{"bias": "none", "qk_norm": false, "shared_expert": false, "optimizer": "soap", "eps": 1e-08, "one_sided": true, "l1_shrink": 0.03, "lr_schedule": "cosine"}
Rows from block 5 of a small image classifier, named by matrix and row number. Rows with one number within an expert belong to one neuron, the router's apart. Each number is 500 + 40 x the weight over its row's rms, rounded and kept within 0 to 999. All counts start at 0. Numbers have three digits each.
Before each expert's rows are labels from the 100 images, of 14976, where the router gives the expert most weight on average: "colour at peak" is the nearest of a few named colours to the mean colour under the peak. Only what is clearly more common there than usual is listed. The data: Sentinel-2 satellite tiles (TerraMesh). In brackets: how many of the 100.
# router: slot weights (model.blocks.5.mlp.router.weight, 64x160, trained with AdamW), inputs 0-159
# up: expert up (model.blocks.5.mlp.up, 64x160x160), inputs 0-159
# down: expert down (model.blocks.5.mlp.down, 64x160x160, transposed), outputs 0-159

# expert 61
colour at peak: orange (34); pink (25)
router.61:577499459526581537548524514490495531464510557483477557541448546550513477583447444484513522510543403453490536574513439574516463506437504555508539500534507534511457519467442543483507506508512518497509537568500526515582455557538517504498462522489518485499481451567520488500457433489494498510502500528531495520515533502502571433503581514537559514548576387484440505562470497500535497488534522434450524491513519525501523518520459421474436504547371498479521500537508498554508416508541520
up.0:528549448458549473544469450478449505452455468497457543458449553448542446543450451548548461461504467486546464508554492456449462554476498453448541540555483450547498453452455451475506479545548447535502458546500549535499451451537449538450450550458517550448451458499507454468546534450456449540498470544472470503452514461454530473449447451545498553454544485458493459546482456452452545471477464463475518454454550452446551534550509505551457471547456465473477459533461475459451462552549538
down.0:510448503458466544458485552549456448456449477538460551538491482550519536531492553545550515451448458468553465555552528449448459480546446453509539458488447461495537529454505460524453494549493552549469539552550464531551462469553447546551529531485446454554451450490523546459551549462502463449555445549547493546531539553499453472452476535447540534490520531448537544451465449465544535448469539451528515446447547454473514547455550457480465523492503503528450464541459459478553463449448513
up.1:445504478538565484514493477544528485550498503537470439469548540541531520459553475478473438533438436526452449441456525558468443500553532468472505435506492472439564440560556440446540536481543515564438479483509464556436553520441530444527532512514521463501557511449462440488477482557545489439493445555507465486443473512541468555481489489524510495483450556496563542506528554534435539525488505505471511539527490489508479535448463565477553439457557555538436474440457449544557504490468446
down.1:444529518476526555456500532501565461555560529492439466502502479517531463511488457555508437519437463494519518519534563540490504468551440438477556436534461488534455471456443438519471438559519485498535491494439532469560475481528487451487473552526533558459447465438492511542562505513507477537491560494558487437548560549499561438439530461474564465494563524453449562523440498504499496558486553469499530443476456561494482515468443437450469445515484542559439463493437435526491568527489511
up.2:534562481534555535435516497456444439510542482552529509551487500500437539500482496571547550462489445492521486471475558481491433524550436536559538512514437477509566458499531440561571472561561521489569558541506517568493454483456533440560445475524540496489500524457448559512448439466481501518565511469447525512557499500504480555554559481500443511505554517441537438505519470469519522500536439483540506453473537553477523495507445563498516559451452491507524460528437558562490463528431445
down.2:461436506461508435447553533551484477544551448428530450472459536474457508560520456440523444504570446545506493485521439535468456475504476554535553461509523449470560469465559539435458541489471458543453456552555492559439500449512562442514541450515557451500461451568443483480487512548448449477542555562448507428503544510477438534545497501490568463572464512524456537503533540469482449505448527523439543475557480486496444446522546514493554488552524513500478475527555527485506489513477482
up.3:457451552534551454550453449535488451450458470539456450453513451490471552512548549494547451550467451451495551456549523544550552468530454449543531545451492543449549528453522452450548450543454498547475514449456471550538510450471546531507487464549452450552549471461471514501548460550548520490511540552538453507533547452453463474452488551465509451451538503549456503462475506549461522549542526453546479544467475460504531483514552551463549548462456454547546455523549549461454466462454545
down.3:551487531461550449552553553555540493541485549541536456462448453556471493556481508500550521444445453463541493519547543454473451490445530452529522447538458548519455555446533556487555552553509550544554497449461477519506544484446460479544509463444551444538455557550540546539451554494556457490517515450523483489542468517520449479485508551483538486555541542457450555478539551476551469454463446553529552467479472475545453453472456446489530465494454552446550454547552496519534538492457538
up.4:512507522493478424503532551570489480552533478572542515556478493523521530488516505483494426574447446527461460503480558500525452519532508490474466443523524500469459527520491500503569533513539517471493480500570461487441480495425467430532522470537462519476514567447428485506493519477467484483512476445576476532469500515458556563504515543428432504436480549445534575529569548527528425455498534570570482487480524483498467565471455572526574532486571575518490487456485574503571570480482473
down.4:541470425538457432412484456482474540480533493536528527504474484443538514472520509490496586532533451412500531536463468456474542536520539498474499569464471471455576540545529539491517472468536476464482469488462488496525527472514495417475472548470504429462533479433418516512469455508456523589466467417583474426529460520516536415546469532532519534520481413511587470531480488502444507508477452481540499464530523526495502512469583482506478581486532556504538547488486553474468576475527487
up.5:457444521527447454509553495484527448537548464541488463445556462553557464557538549446487458553502548552450557484480485524553458464511554533460488553479460544445451444499551444444539530449466487488460455446552472549500550487511443453503555549447456525471542444484541481446499449550460508547462484524526471505455486479551472454450470555556478447451484470543546549447534551547548449494533556521523477525528445463453464478478456540545549447468500455452550490553540511479527481557514459
down.5:486553447530457458524551449448533516552448546462551486552448551552514553552543449532520513448525452466475475452549542447551540485454447457513499551554547487547514450553547466485489447515547527550451525488495452488449448475532525451527503545448531526474449549546552549548477547525552473546538450456489548525448545541446458465454450517551541467542548455510507446456469447551450498551453524552536521531547553547464549540523550486551506486543538448453526491506513460527536488459459471
up.6:551448547554554551539517546508464472542547446481475524541555554450547551494549469547554456466487452449451468532551508495449531496497537471447511491522509447474482511552547451551520520454503551500487504544543448551510452446464551530447453449452528449555553510487500518551553550553550552523552526518513447529531444503448550534448462554449500448478445501454476509549490547553518505458445548548452505541556512537544552450451542486500554476446535476466529552530464457460548554516460554
down.6:471451475450539545455454452518548535537451457521463548545547456532464550451539497538451495453457452491545498552449534454551522550455458514450536489488451449474533473506453515459458545542549480474517541463514450534456469552530451479552545552455454468527551461522522510552547454453477552470535453457459478516451548550492452491462549450552544551451549521546527543455481459552478497453548479453538450552452448459450491457467507457475458466453496547544472548465548535448551461454453551
up.7:441532490523474513443437524534516533565528449553501439552502533540445471476460534446475513516532561558469476553472554541474440469486539527550560444479439558450475555456495558467559528467512483507440502543561517443451537480436476457503537455512443499481512484490533536439470482493498471443557512440535534468525442509476435557529477485494440482536497511520439521482559534462434440495485440482561482493480530447527459519457533564455462564504535479563556467436489565477563550469506459
down.7:428525472526553476497477464477528558465521475431496568527527475514426521477465510435473529468467508480497519527529437529536559531537431551533429527524492425541429455473475488456513453454545525574461530466431528502485508480431464563527539552524474514490464467426431514522475524464511466480533466433567526492476468465469540533469523481452463423524500567465552511537566535454513454478519534525490479496523526515531514550487435522473570570481477573569532532528487433429468569527514532
up.8:527557465446513521515474453467481492465552546472444446547452558451460442530466455557520548447550516480547550455449540475558546559462464501447522526520449448532502442499449549540454559519554443517529453557472538546513450491549454449543558558451499559450459465521470450493553528535465515531502559462499559534497556515556521502551441459487498548492553493499523446546507455477466526490560555458483447487442557493471549554546440518529476472534515485513477513543471530457477454534555559
down.8:472479449513546453457551476549458474464449552455453470458544497447497454530540456536468521450517530504496511508550468477555486492513447544547468461445512473534529446450552447449522521449544539525451456448519455447491446547449516551463548554448486475537450553509523456449553466446503504447553490468529552537516531537445532505519455553529549534539543462453545474547459483445533554552447552526455551446542450542541492547553542478554550551553553462460448540549476474524518461449474498
up.9:528550487446522525490532455521448555462447445511547449549451548454453527538507454525470536462450467545551494543454531463454497546540474457458549545555447451550452552460536550452462547535464446517462450546528489446461460446545452449445548550478547521449462459520490550549527452464456461459448452494526551456547553452555528517460470456499525541536543462469459446544511501471524522477548451481460455452445549466462545501472543514546460464545477497477470513488448533461453462553545475
down.9:453499493449542457495530534543448449450453546526456489514449549452478452550450465514543511551550452532483502449548532465462486494549453515513502467534539552536527453452552519453457547449451448534451551449551549548545450464544539461547531552504550522502467450479459466501512540448550448537551489543477550454543451518490449498454530529448547450503544480550459548452462548448547549470482527471522547448518484453550552546536544495450549452551550499451455451539546461543552498497448499

# expert 33
colour at peak: white (41); pink (25)
router.33:433430519520534510455555541499457535502517522535450557456470482453447482518531514517516502431515492524436491547498562467498442511487518509460513486467563512505555440465490521493474470465554540521457448451534478461506451526532503531535472485506511544549458525457442466453512404537508491547537472530541474384430496498530471419480490537538577459501550595530471520414443505460532472553427468505528485478497491467506488535485507434450505569531466510501545456583520452571518483508438576
up.0:479559456544564541535446457512538515523434466469564439459548477470508472545456554459451520464438546452520541476508484545480543536481455446560489542456439506448560547550506526470453516521478542474564543459499531492453531455435519452469558538540542470509540544549563526467524547473474458442548441504468475560486521531484541498527442497548564536537440463468549473448555436467455544511525503563540481507492504459555495504501437493533448538522562447551560521491457566483455532525509480
down.0:535546531537542444490489531465536541469526436466535456532524467543540469547525548425458502485526557451484573570529498448532461479481501461464568486510532540448429453542454490524492574453456541527514521544454523543521423539438517434509462539426476557543462547492515444547437454541514539529479502504544537531472548466518546475459536521483467558549427425456482483452534531485531481471503537545471498497534535427531527545482450527520573443565519485472538447546491491440525499547532538
up.1:521455546452547524550547544451488480453519453544493483450523454469460463525452462451536544462543550551471508488533490462536449547455451497453455552547548512500506457455454550464458539540477484550476553453542477448550544468541452543546537450551494546445540488544551473543527452516453547531516492456456508552449470549547450545546468544453481465481516544553459550449463540459547546452485549549449536453449451487547552464452477503536453550494453466449506547454500552508451451507550544
down.1:555554469476510499501498456548531500453460462453456545537552549480525528476545470510485544552503554445514548552549453454496540550469549449470456555449508451452455483548551549505553536462462537448521452490457526555531529549472453452506448550480491451500552535451453487558446458551448545554483455549509538447480460552532498479550529556558502525470510451450545450473467531535460533451545453506474451541462539502525451555534534550476552554542525450449552548539450500517478458457548445
up.2:444560442528563499508533481443475537485465439523476460460492532467450461471474560533529529506515442557500506439507497479527442470514442442516500499537527546464486525488466444512476548441514476551557473537495504474440522442562475542441529534521476444477487504454459446527516457466436529547527505464440527561512492450441488528562447443526438486439459553551557517562534455558441441506471474549560516474471522518527544542465488562522534441557557559484532439559506466562530449490513440
down.2:567481472536442448443486512521498538471519468441559536450544465472512511524535538544450567521490487433525524457510439483518551488445468463470562568465508459469559565536437519521511463458520455431449465511454504492495521543479467453474464539473468504499567547492565431528553523458543544462479459481549466461552439517471508561484460484525435495432521432501558463529568430558529514453498527493531463464519477527493457433549449464552518526546518538547556496550469467513437434490543536
up.3:557551449532451517554451443557516528443553518474549447552523551541463502498481518442547506540528443443458463523506554549531540503462470504548547441524507520444557523500540452450473520503527553443521530520545522509448529477559482455525455456487550453496525461541544554490457541477547454473530484444556551505466466445505493443447514470556450540555452545472550479549518549508558446505557558531442526461458538555473478462545451552537499533449549474443459457547524548559505442516516502
down.3:481482467491479568563458457471529532493470452491431436468462531545435524525502527489517504469478548439490473469478524466466429533543505539526497542462443463437563521524538543524566528482518527540468470455478474504446520439439507559528476557446476471497561473441495465467431431473479529486483491565439479479526507544515492489428521475458531530565451496472438439468566463474558489560557430568466488539521472509464466558490500464467468554481463435436458522478547563538461439478464435
up.4:561537494534439528533467427482505499482518482548565453544526497569532518517473531513529447519430488433472465487475567498521513473456469550549559427462467483535436521549536456466454536479524436430545536478446477546456481462476497436468458530493538446544544546519476570537479530547503536534543479474465533569551527571459528501433529539471475439435531463435564518468573435551546488515478442487491514545531533518557533537522481461520530480483532505451432479495471574506450497546457471
down.4:542469533527490426457465534463530531461537471540423544532472535519561458459466571491458421539542474456476444534509479513538525473531534536475493560510531464463424532514477527466465467468458461463507464536520537520540437442555495425533528538465542466568541470446530535467470538463552470493428544535425465560539461498530467578548534532478498525461501469549523462574486534470539472468483471458577551438471472537539508537529487564470536455465535480534539528443552575513462470534466480
up.5:539560516505442484552472525479511513465478442527560444531504557558558498497536494556478506522443445442484510444464478460515557494557442443486555458528442486480520528494480450484477499443521561487557456558504476558441467443449448512519477512534520549484510472556446557511527555443556508444557490539523556559559558493442499523477476519474466481444516518445449530547557472557444500478560546455513557467478538518476513532514467502516557444445558555518448443558523518450558557538516539
down.5:563534492530564457566518499437533528532535453437529457535530536462535455513467525466492439482531523526558526517470435563564438519514454544525560454527488435530438464536559552536492542511437518522530524483559525489475478505535565455523531528552467563526531560445562450523464526522476517492560516465547490440468544470537464561468554466453529472436437442531446484542526524469514537468537477468435513483488534458498562437473502561537446450518474563456536478514510553507531562532528546
up.6:551556457541565543549469566440535461532493494458557437492514476554494532463452473457516437508473562527527467454473444554438436490439453439496513448506462539455437493513473436502500524519488499529463529506444461556435535465450528515446480487487469548489542562434439467525488561530466534466480443440478492504524530437558479445487532492458448514435444539506490478514495556495496551441523565542504514493482481438552474468491511554489521502547478510435436436563498563451438501509529450
down.6:464495462555427487429551465466469495530466470573572496540466522459572499488507438570532566549522462429464472471490482539534539463458475476471430474474439471514431540564531572518530501454505463428534464485434536462515527466495500486428538520486500472538470489450431571531535542469434522511536483520541514431508456437502529430553474523451549451467503432513571560482459467516497536463499511439510453533471522531528497465455465489464472505486461457439481535434483470506554473540550498
up.7:508516475468438456441497532436490449544517503438563565558502547561435532466459460451492513520446468565464532510537531477497442532436481468506461491552484526476449447483489546460552555472503526500553446501438463505492518517459482481500532454544481566478487518441564440507473441542435440553507458435566496550550500538515468566466494509535437543458502448561498526441546461513481566461553550559468459457502481465440470464535488561537446483524525439477509522444482548498455452512540484
down.7:436460490484449554475491489481510549449457484498569440513531478454548516511488523442530526512479488439466521494485565443522560533567569462477452490476517471507473542508543566513562450456513466442505466536457513511567531489563499553464473535467512431507514433526510485531516568460432532558495447567453474513533530560549550529437447530498500454433563494522521431483568492506488546476433539475509446484532515502501556563559558446527483446493517544490560561535460567499470561451535525
up.8:560444458527447462561457557439542543488501483512511514541541477543562480449515521437457564505452436449484461518527533560521564513539456453533563549457455541463441449472489530523511530439461527436480467464437539447521501471446504439454539475522528510541471458556534516529460562488534540445545467542561557509464478487536541563437539532489447479466517557438436498476544458531455495516493548549542544461484488562463458457488525556486543517470507537436453490518479560549467465463486514
down.8:542465523467533461429545506471508523454454479452544538454482512483543547547543475573446450430479459543490524531519573467532571530485546459472442520473482469508568556500475476518548573548548476533456547451449481547426484485466488448482547517485476475485545433463479484488534428482573504450517456458569476520534551476543467502535515523524453495544463439447553547520457472485456478549454547491545482550474434574437480555545452531544518501477545466574476511462482463512432465532509517
up.9:490464446478446556444445480477486481526483444443521446500491554557444546471528557557514480537443454445515545443481456487521471482446447444483533525513445545495475459484487442544526512533543535522487552558453546558445473547445521474444493557481523444478491494555443556525480554477557517445554515506555556554555557446444533444479479472492445528445467443444553522509546476555535557500476555518521484524513514485519555519529525555469519486446557555444445445451495511497536459476481442
down.9:442515467518559559443440440443449513534460486471477528559486489440493521520517481446496446481480440558477515514517442556531444520444466558531553551490496516528556444497520442463549497464559496530497520538442487441440485517501465559479495481535487557478451557501554464476560484440560558487462449442557519556483527480545525551559478522515444523545557463440443539559558493455478559521520449440519484522448551559483487445515559443449444515488509505559480517441496531513519446468520498

# expert 11
colour at peak: brown (81)
router.11:421491470485501475388451448517468469492486457524419551520461508522481457545441512451498502465490463518490462456519587475531401460507481489446576495476466495521518470510523503508466468474564476493500492475576507440434479483451476482517489496488511487522471523495443422468475474505539516453491491589637512442457494415530520486458520504539520450472596571495526457469553497489511504515518421418543514520486492525475484483469533422484495487454481497513404436504536536459510532479484496
up.0:491510469537467458445468442466507531489557557444479523444457510550538501484548451555528456460533549446504448441464489555533458470458557548557493446457482494531461546558520501550508548454476537489556550450460487497544495521555528556453442540530452557486504461554556545488557484558458512551549545516457528553548518479556506455557539518511534548442445468442447551452505533496549480445530556490518449487526491444521467457442535525497447532549556467473548482555512444557521513470454537
down.0:532512464477538471504469499538479578533482579418491496566480519488573542531437532577520557466521515545488554534519473481471575424452576496522455494466468528478414494537531535483466520465535476441465469521465464474462529528492465466528530565528510530481529527560467567528464548529532534438417495518487463519527498469470473413536527548530453437462497429516528542517435521531438464507464544531455472534514484438519534546461421445493515463526527465556460438521517493530518414517529473
up.1:533448525541450464514547543516548458446448530500554558473554485535483475491493517554496444543545460442542548544548516558543552459531549443558504475548540556547448455451454545482523457447468531554454529542511549453518550551538503528518536539456462547539527559451490551546553499455484447558451544521446477448450521500470529477545547550459534455451524478478469531502532506446558540446475555541450543453453500480471488553549447513512457491476456514482534558455443446550500477457453504
down.1:549455547519453452541548452542501454547534546526502455457544545547519545453457464534531546545456452456456469451482510486540533454548524547535449546547549457529478521510456467525449458476486465454548462452463452544471454533550547453447452476493545551521547456459474547505540473527541460455453452547454517514527548548546452479545454452452463540547518507556510544546497486451463451468548487451549453452543524489452549540468553536557453549548514540453548507451548487525543483546452454
up.2:537451484446487554454470443520535553464447556546503470541515480546553499557447494454554451449550555547446546549550478463520535446503447510457467479529475489443454532552458549450554492459551511446555476504476552454554548464550451514545490513555459537542447449539454511466465510480458480555557543475449504483455519492459500544550476545552544524455450525542557553445530531455556445542551555474461461459544509452469458453447531498547489532481527468455484552449502483484529505483555534
down.2:464504550463442497444457490455538560442548534441478509441479471555470469493473470552454466530469470553464531541515504528512563468483471487469524438536473517549439546522561509554557558542451502492506480559562518438466444514521547564532528446563535556476503553501561511547497480541469559500452502553534503544440544455449481436467536464565440516551454558529473561502453478531435501530525510481557520460514497559476475437564564459525559458533465469552514448452534459461480507500521501
up.3:535456550544453480533451451471450544498549544543456549450453551472457510550549448466453512547452544452455450494451508548452530458453475451546473453451545548505532451549546540451542450456454545457454550504542450524537476451526518477550452454453453543519453453499545522452551491546449537543455498499475452539493514542546548518542453454465458541485503480508475451534461517474480551451452499451472455550457548448549523523451457545532458501451540543456544461454456502497505537451452548
down.3:542470530480513550548547549479464552508534531448547450451547548445493550552532515465547531482451552551474471551448551450505492552545451451549531457519450464475538551553486537550470511483554518544551477552464474449547447517549476486449549484501549551553538551506547451546448548541465534550471548536544462489448546449519549487554491494552454534552452541460506551502471548553477455451522529537486500514551447454547469449459456450495549552521528510529547451506528454549506457472550450
up.4:456529472561457448471514541494490475440548461493530456558561446476454508557560452505442539482555489549549559472560499471559459551521482444455486523447466452510467556439440477494462480457542526553469547449539560548468501502549514550457554472446476467546463548510460489455464542552537445529551504539509559542549513454456555529495438556441514495539513486506520468439502439548547510498484458558520526530479525466451514449534530550440441530503458462509482480547469546523468478553439439
down.4:548446544509475464539549495560538508548440439494492523508559545543443483493548482519556468548488451485557500448477474447512501443515544495498476494545511447479521550443446496557506443559440460498544514487550512496503462529507541536451473492525521439465556532476551540526548532542490547452553502543467444479439507446553489452467482481453498554557518538446546462464544443494481490558443558536473485441545548517511542485556556530553450517440552536558557448438460509464442482561558445
up.5:540459542545465550500488455450546524522485547487547444464476539536530541449458460519509474552451467558453543550460485442459444455533528445544456462527547542453516532538530524463548530519452548480455458555448455510553456453493461454459492453540459557556537552555552547542552453463466457489487523457465453534523461550547477446550545467472525521490471454514444542462495553458551465446526524552461453542484520542516458541549447516542463459521453478478457458456481518556442448462556545
down.5:473443545504529540527548513523515549452549475477503518455565547455459456446491448560500549483453547551485456547452547476510437526546455537548469456546454470455547510512445523538507454564478454539563486460455507486545452530445546543444461454545475546453466452539546470527561455462454513456479458449563473448527456548453546455457519535497543503458478555490526533532450452538481473525454453505455456517547521459521528476535519548529545451559481545450548456544454456561492437547533509
up.6:532450447551548546540448451470527465551446498545541499455484449546499490447553545460502450507476532550450450509511497547552451551447450549537465466450553551452457446550446544554504550497503545548543515449512472470489460486492551551555449448554555543552455480463526453459524457552467488458548496488476466543506484545521516513472528553545474549525543474498553447447466449509545451509454549539539446453515446491536450546549452488505447550468528463484525452462549458524543484554446452
down.6:545449455489544499452454453454544548451550451464455456498496456544461547496449462459549457453547488544522547524451476546550464549456498550550541539452523547534452463537470487484530470539458546545454493474545491459462489510454511453536549450548451547539452546465460550502550538475545472454453530458538547540464490455496453533500530511477459550545545457547453548540450534551547452535527455549457538544495548545452545546549545524550547547452454453547550503457508540454461541537471484
up.7:443558464556457550479470509523468556550449529547550449553488530492537555452503556465477446499527511454549549554499461482458551457555549484491472461554536449487512554523551532482550549446454525485449444554449495554554519550555521503449534553498495497540533485465490552517450446502532504456509505461446449529554502447474486536553516556554555484509446495532555476446457504499555485445556552548553444506462532556512444509542446492477448556503544464524556467484494446456474442451538552
down.7:558545446528559489545541503516526459524457484443484444439495485498459458515556457456561486540439557556526528523450557502518559515548532528549472509558532465453457512461510439560531450446546545443545476459553523441447454464473549514500445443478547525522442462437542542489489458545558465559535555439520509523444548497537535551546562523491441487550456491548521557470548455522488444521510447443489455463527495470466496445520440463519458457504497560507477500469510438530524453542487462
up.8:540551448551449545490521500462551510503450550449499467453488551551513544448449549493449550463543505548448495551540456448494534504458528460551447476552501510553509449550483551461450517449449459452466450532460537452454553516548479551502539549448449551540552531532514537449550455549481468526448551487513449472550475472551552476547498483551543463472516450446475495517459551449552449451551486547514524491524501486449496549550488449504450449450517465452475521551552546455448449499552550
down.8:554562486518562444456502493562472481475475561436439439436454530561489539531523527521501560477510478504469474475507500437472562473517510527466546559477521476490563438438529503468470491551562476467481475509527478441493513478472469512507549508438453474472514438556445546450561540494537526438485562538481542561531532490563488475552474503438563490562437478502507474449439481485441554562563509562562516523524516551479472512562439437500438446493522524437481563563562499479518489483479506
up.9:495489501466449465517540455456550554497453550448550553530539458524548554450533548450551453527530554531452550552452480455548454458450531534466511450550550504550485463453490464458477453468546456551469449553511512546499551543511451457544549553547450552538454454543458455508543553454447448482448504512517470463466552538456473528455464493465549543462455549503455503551472545512523490490548538460477446470459551454512554485458450451478529462513491453449456552464459547548541539451535528
down.9:537546553460449455503492461538474505498549512487465536554462455524453529450467483543546450451553473549449523452450500543539536458477531452553453449539541552555487453448462452536456452546552532550514547454445486454448456551539465523527451492542450552471498519547534553514531552554547469483457451468515462475463509460548550462451498452550468519447544530553475550548501468449448461473469546513549452455456492544541547446466464536550465445548512552445555553498451531456495531514495522

# expert 32
colour at peak: white (36); pink (33)
router.32:493459471512513501508514489489472500469543576581449565456427482509445520531506526454494521477541471498427501543490493530498451494500557532517444509433555542541524471455519581504519540464513511501495513462493505489491445525482463495493455500496528513542438494559462473447525434525512511522579451571613509416464529520553536386477530536529601480525536519450512539424495497452519439534462451517497539445505477475524552556505468428486524579472459479481470481556495462543494474527500591
up.0:475545481537463541531459568507527483540535463540560428548535542497438536537471429515465515535445443509463514540451553509472448506446470536538489532470575535520578535461532536463582538461491479439517426469523469478449521459474477464529523457499476526514536539494476542468454543537471445521539510467442535549468501509533463483514536536536468467461478548567542421470554540576538540536560536534525466428483471447476461455471537538473564554486567474469445527540472541562473455480521455
down.0:474472516520444478480490475446529555519541525540529533554551563458474473477469470454561420522466531531586459534536456524533567532450461508539505457530436556519450539472523462534518539540559540471530426479545529453466549527467420535469565479537462542513461550493482414532485545560497525492544537498557481471457503581457506453482552472530562469529413536465488476529458565528481490556533525508462463475523533538462474518568541528477534534530458545461464494545458463540539458431526495
up.1:552459535532547533543445545558529453527535509525557442478544497549560526479480535542541446532445439496475524516510573531465448469478516453540569538426456529520509480562535530469529533454472536515534535480532474541437468465427536448490468491526426457525444541516464541424517567528526523483538546479462543560541527436515459523447534522528448525555460551453558464475543537533526449544482550529522484512533469461508514462445485557414534540491551541491431502536481483480536522432474447
down.1:539562529525485545574471468522528518529476472433530473533479471531553473582530547568529436524468530447527500527505446469473478479576520548525553469477526476521553477524495520533433412477428527488481475486488434509475474529527474527475582452531449458414529475565562439472482580534436477442523478455549559571546529496532479568529473423527522479508417444453512505479466469463474473469500458526531473526524474467461500437533530439531446441496518489477532541469492460528471512473548459
up.2:461535429526473528546459532434471494533465522431553429482548542538558534472469530552475457515463550562430529488476524526521472462469531486527569453471474524523469528541537518481540530513468531466523476473541474453449462521432535455465527462541531430526530520567570546475569567527497546543507470538558479489534530468473466558442532539523453522444472584512471470535535524460527569469476535534520475420532473453416472448533538551470541522438542456464433510539469547486543497530472513
down.2:439534477529474465554527465532478472471554478544526480460473534527512461529533428448466559537480568450525507484523575480477442529524538496480543539474483472445452466484527543523411487517539472433467473456545446538536520474544528445412465524478529505478527417564575520475527547532454524479474460484518568543425526535534415467578471527476520472540464471468496444530553479473459468527478492564476566467479470512501520541564565464478546538538498467453540531559542475476473555426474473
up.3:546550508528522536494479510424528529450480521458557455426484555543513475424476534517430491531513454454508516516473555537474488472477474469538545480528519490540462479555539453519520478447503530446527537519517474550454473515464535541460467460527527501465542483572431521520512570529534427520533463533444454552436526444469455425453529469474413474448472443584474520525553486530525489564475555513490531479558474453527518515471472547522464428434433535468588461514477550546479471553456457
down.3:505525527511448466521530468531471435492523524462486452568465497498494475537524425521478506523459530562475560560536572509520530470573479530529517518468530469519566472565496571476462519474577579500461470466503417444461471437544458526474534531498522458475530529550503547530462464479463589454473455520542525428541482532525466538524464557471496554560451537517485484526428522536516562529522532513436530432527471473541470544530452433411509459528536589454519472546539475474478476546471470
up.4:439564524462500427558502491443466463464485521440457452486509492504441470450533460515540533463519560560529552462472515530495430479572458455484537474474518468548561439471467461531494515516435461556439501473536541466559527472506534466530471538466530453530519473559479438522511549520487535538471576458561469561535490545482531438447494436475528526560440442485523460446443454481533426495519534534545472465509484506515460530517534455563470457466496470447455566459456441438542457537523462
down.4:443518517478441494447486483542461526521442567454448508465451541454496515491488532551573559445547527556471517510522469428508532469558508548539441532456492523478563454472540522469460439458534432463448524515529568470452459509506571562520452460530479505445470528537559444500535447474521470437532507515545463570553514433467507543520509572445521500549537458506554542463490526458490473544498461496537549557494504524529461560498534442482550490535554441486511469557557445459528548528521430
up.5:540484573529468534492463454517528531481509507472556426533534540539545529460472472433466473433453466513473475459473552523468429468434474458421523473471464519469433417545532544470521476469524471455429525541515531534474461465474559456469524512468530468525532540462509556469454534470424446474538486542436535565524437458505526549473533555523462532533518476447526491521536469472557468524429575472529531537531463489469462526531511548465533550456537462459537465458419569428527524482470464
down.5:465555515527468523501415519469471530420455471463542489526519469470523533535566582556542522517456582491525526496541466463473527536544525465470480505469466468472524538469532519535448417526544527540582471570527524457511465526465462546578529531560468481529527454546458487473527517523488443582530462462415484464526550529569530486539558458531556505534458537459545510416443466473494530453469528462556467475470526533469477526501459522527524454475493472531470568460464464481573474502559427
up.6:464546508534583473520449461546521539529535527493542432533539473482532534543486458557515472485485514539465465516532571505477523482458462463502511524443557520539456528547525486583479519501501521449534577536485468550483448457459488441560463511458527517532526536576523517430528572528542514556539472496496542548472540443463490559468538538537460468435482565449426462484533541531535467466511573518418473536538518491435528461504567471533537428457544536465553473538422425474471468493527481
down.6:490535583448537489484535539535472503457547441472497528462420531455535460533461489564534504536529461534460473475469507540514456442571451522532480456477538530559532513527549449474574585577515453460431526472531477417501542516531532482501524524541527493468481547443497550480542541533509562542531537463510504480463469525463472513456584526482510466455426547520465528476517536532464418505525536538459485437502473533500424541560516532476522475536517532424471463541518581538443556560528475
up.7:502541464487437459504444437563526498429531488436546435512530563537523526527470518564471458486437436484538468472476563520471436476450437436528563516475498527506471529563547464472466525437537472463486562483510533482454525473470448439468476475527522437521468530564541537464472563502564457512564531485437544546534527437436470437562455443479480480503487488437563489564563526528532450473526540532469491529527548437479522476488477546527547506437534521472437494469520541494513453523468467
down.7:531568459526556531575482469474441478500520475437472423534526477542532427530532472474477426526523470472521452525467426474427427528522482481476461572473441522526426521566482513528478480523567513513521474475479539525538526475438520531434515501524474474473479497429551439439476460476538529451474519464528567457497524566449548573564520523473449476528469568467460464527511568531523499528473552529464467572530447477506475521491478528533459537478475476519470538489564453456573460552527565
up.8:552489464522492517525449532554497528460433534444569428458529543501516462546529534535476464541449580506483460418543560486572481470531538456530563460492534509504495498484534542468532541486465451501466537546468534551464456477542525453462467518509539458487533509479519490466462503460476531455527563510475541429554495445421462559578519513455451509466504564532472500533570528505534447574542542535430479517533536501566461458489483559468525547522464508457481490542543433565577488522445447
down.8:467454520461583507457508460464465557482457413508474541541454465443457542470526470568420440516526458483530464465533544528476494476543467554471539559516463525520455538462533457486489534498550467537522572487514465450462529474575460553533539557535528459457465455535522485471543464537480493542518538492546493527529543461455539561546481470471419467456544509426543527464517460528534492453458450531459465498522488545473468461468539445545542432492429536545513438454461530535471477445465416
up.9:447556460497457428521477514557522436519425480528548455536531433578556531534473530543475453525459451449471522518480562532576458478424453575460556540478482527437452548462530529466567522574476480569422528524552519507454467536471474472471476523514535546492524536484572521472464565522431526455527461460442532530534531453453477574514520529521447474465503486471490472464552534560514467523478527518469530532543476478474469438538488549478535529473538519467446464539471545534473447521475480
down.9:505489475532464466534548453520471467531543527433476464531533469431447481575477530517564471528520526530473493526529518526471502537483467440467515438532533473468564475550442451533427470557487531470535472530528535530515529495538600577473467471527595538474530534584561566529531459470508527473420525519460455557522525472494469539472528467466524472426479437512472485533559469530520531523540471476541457449524531467466530472529514428497489466470465519526470479476485542599413525597522474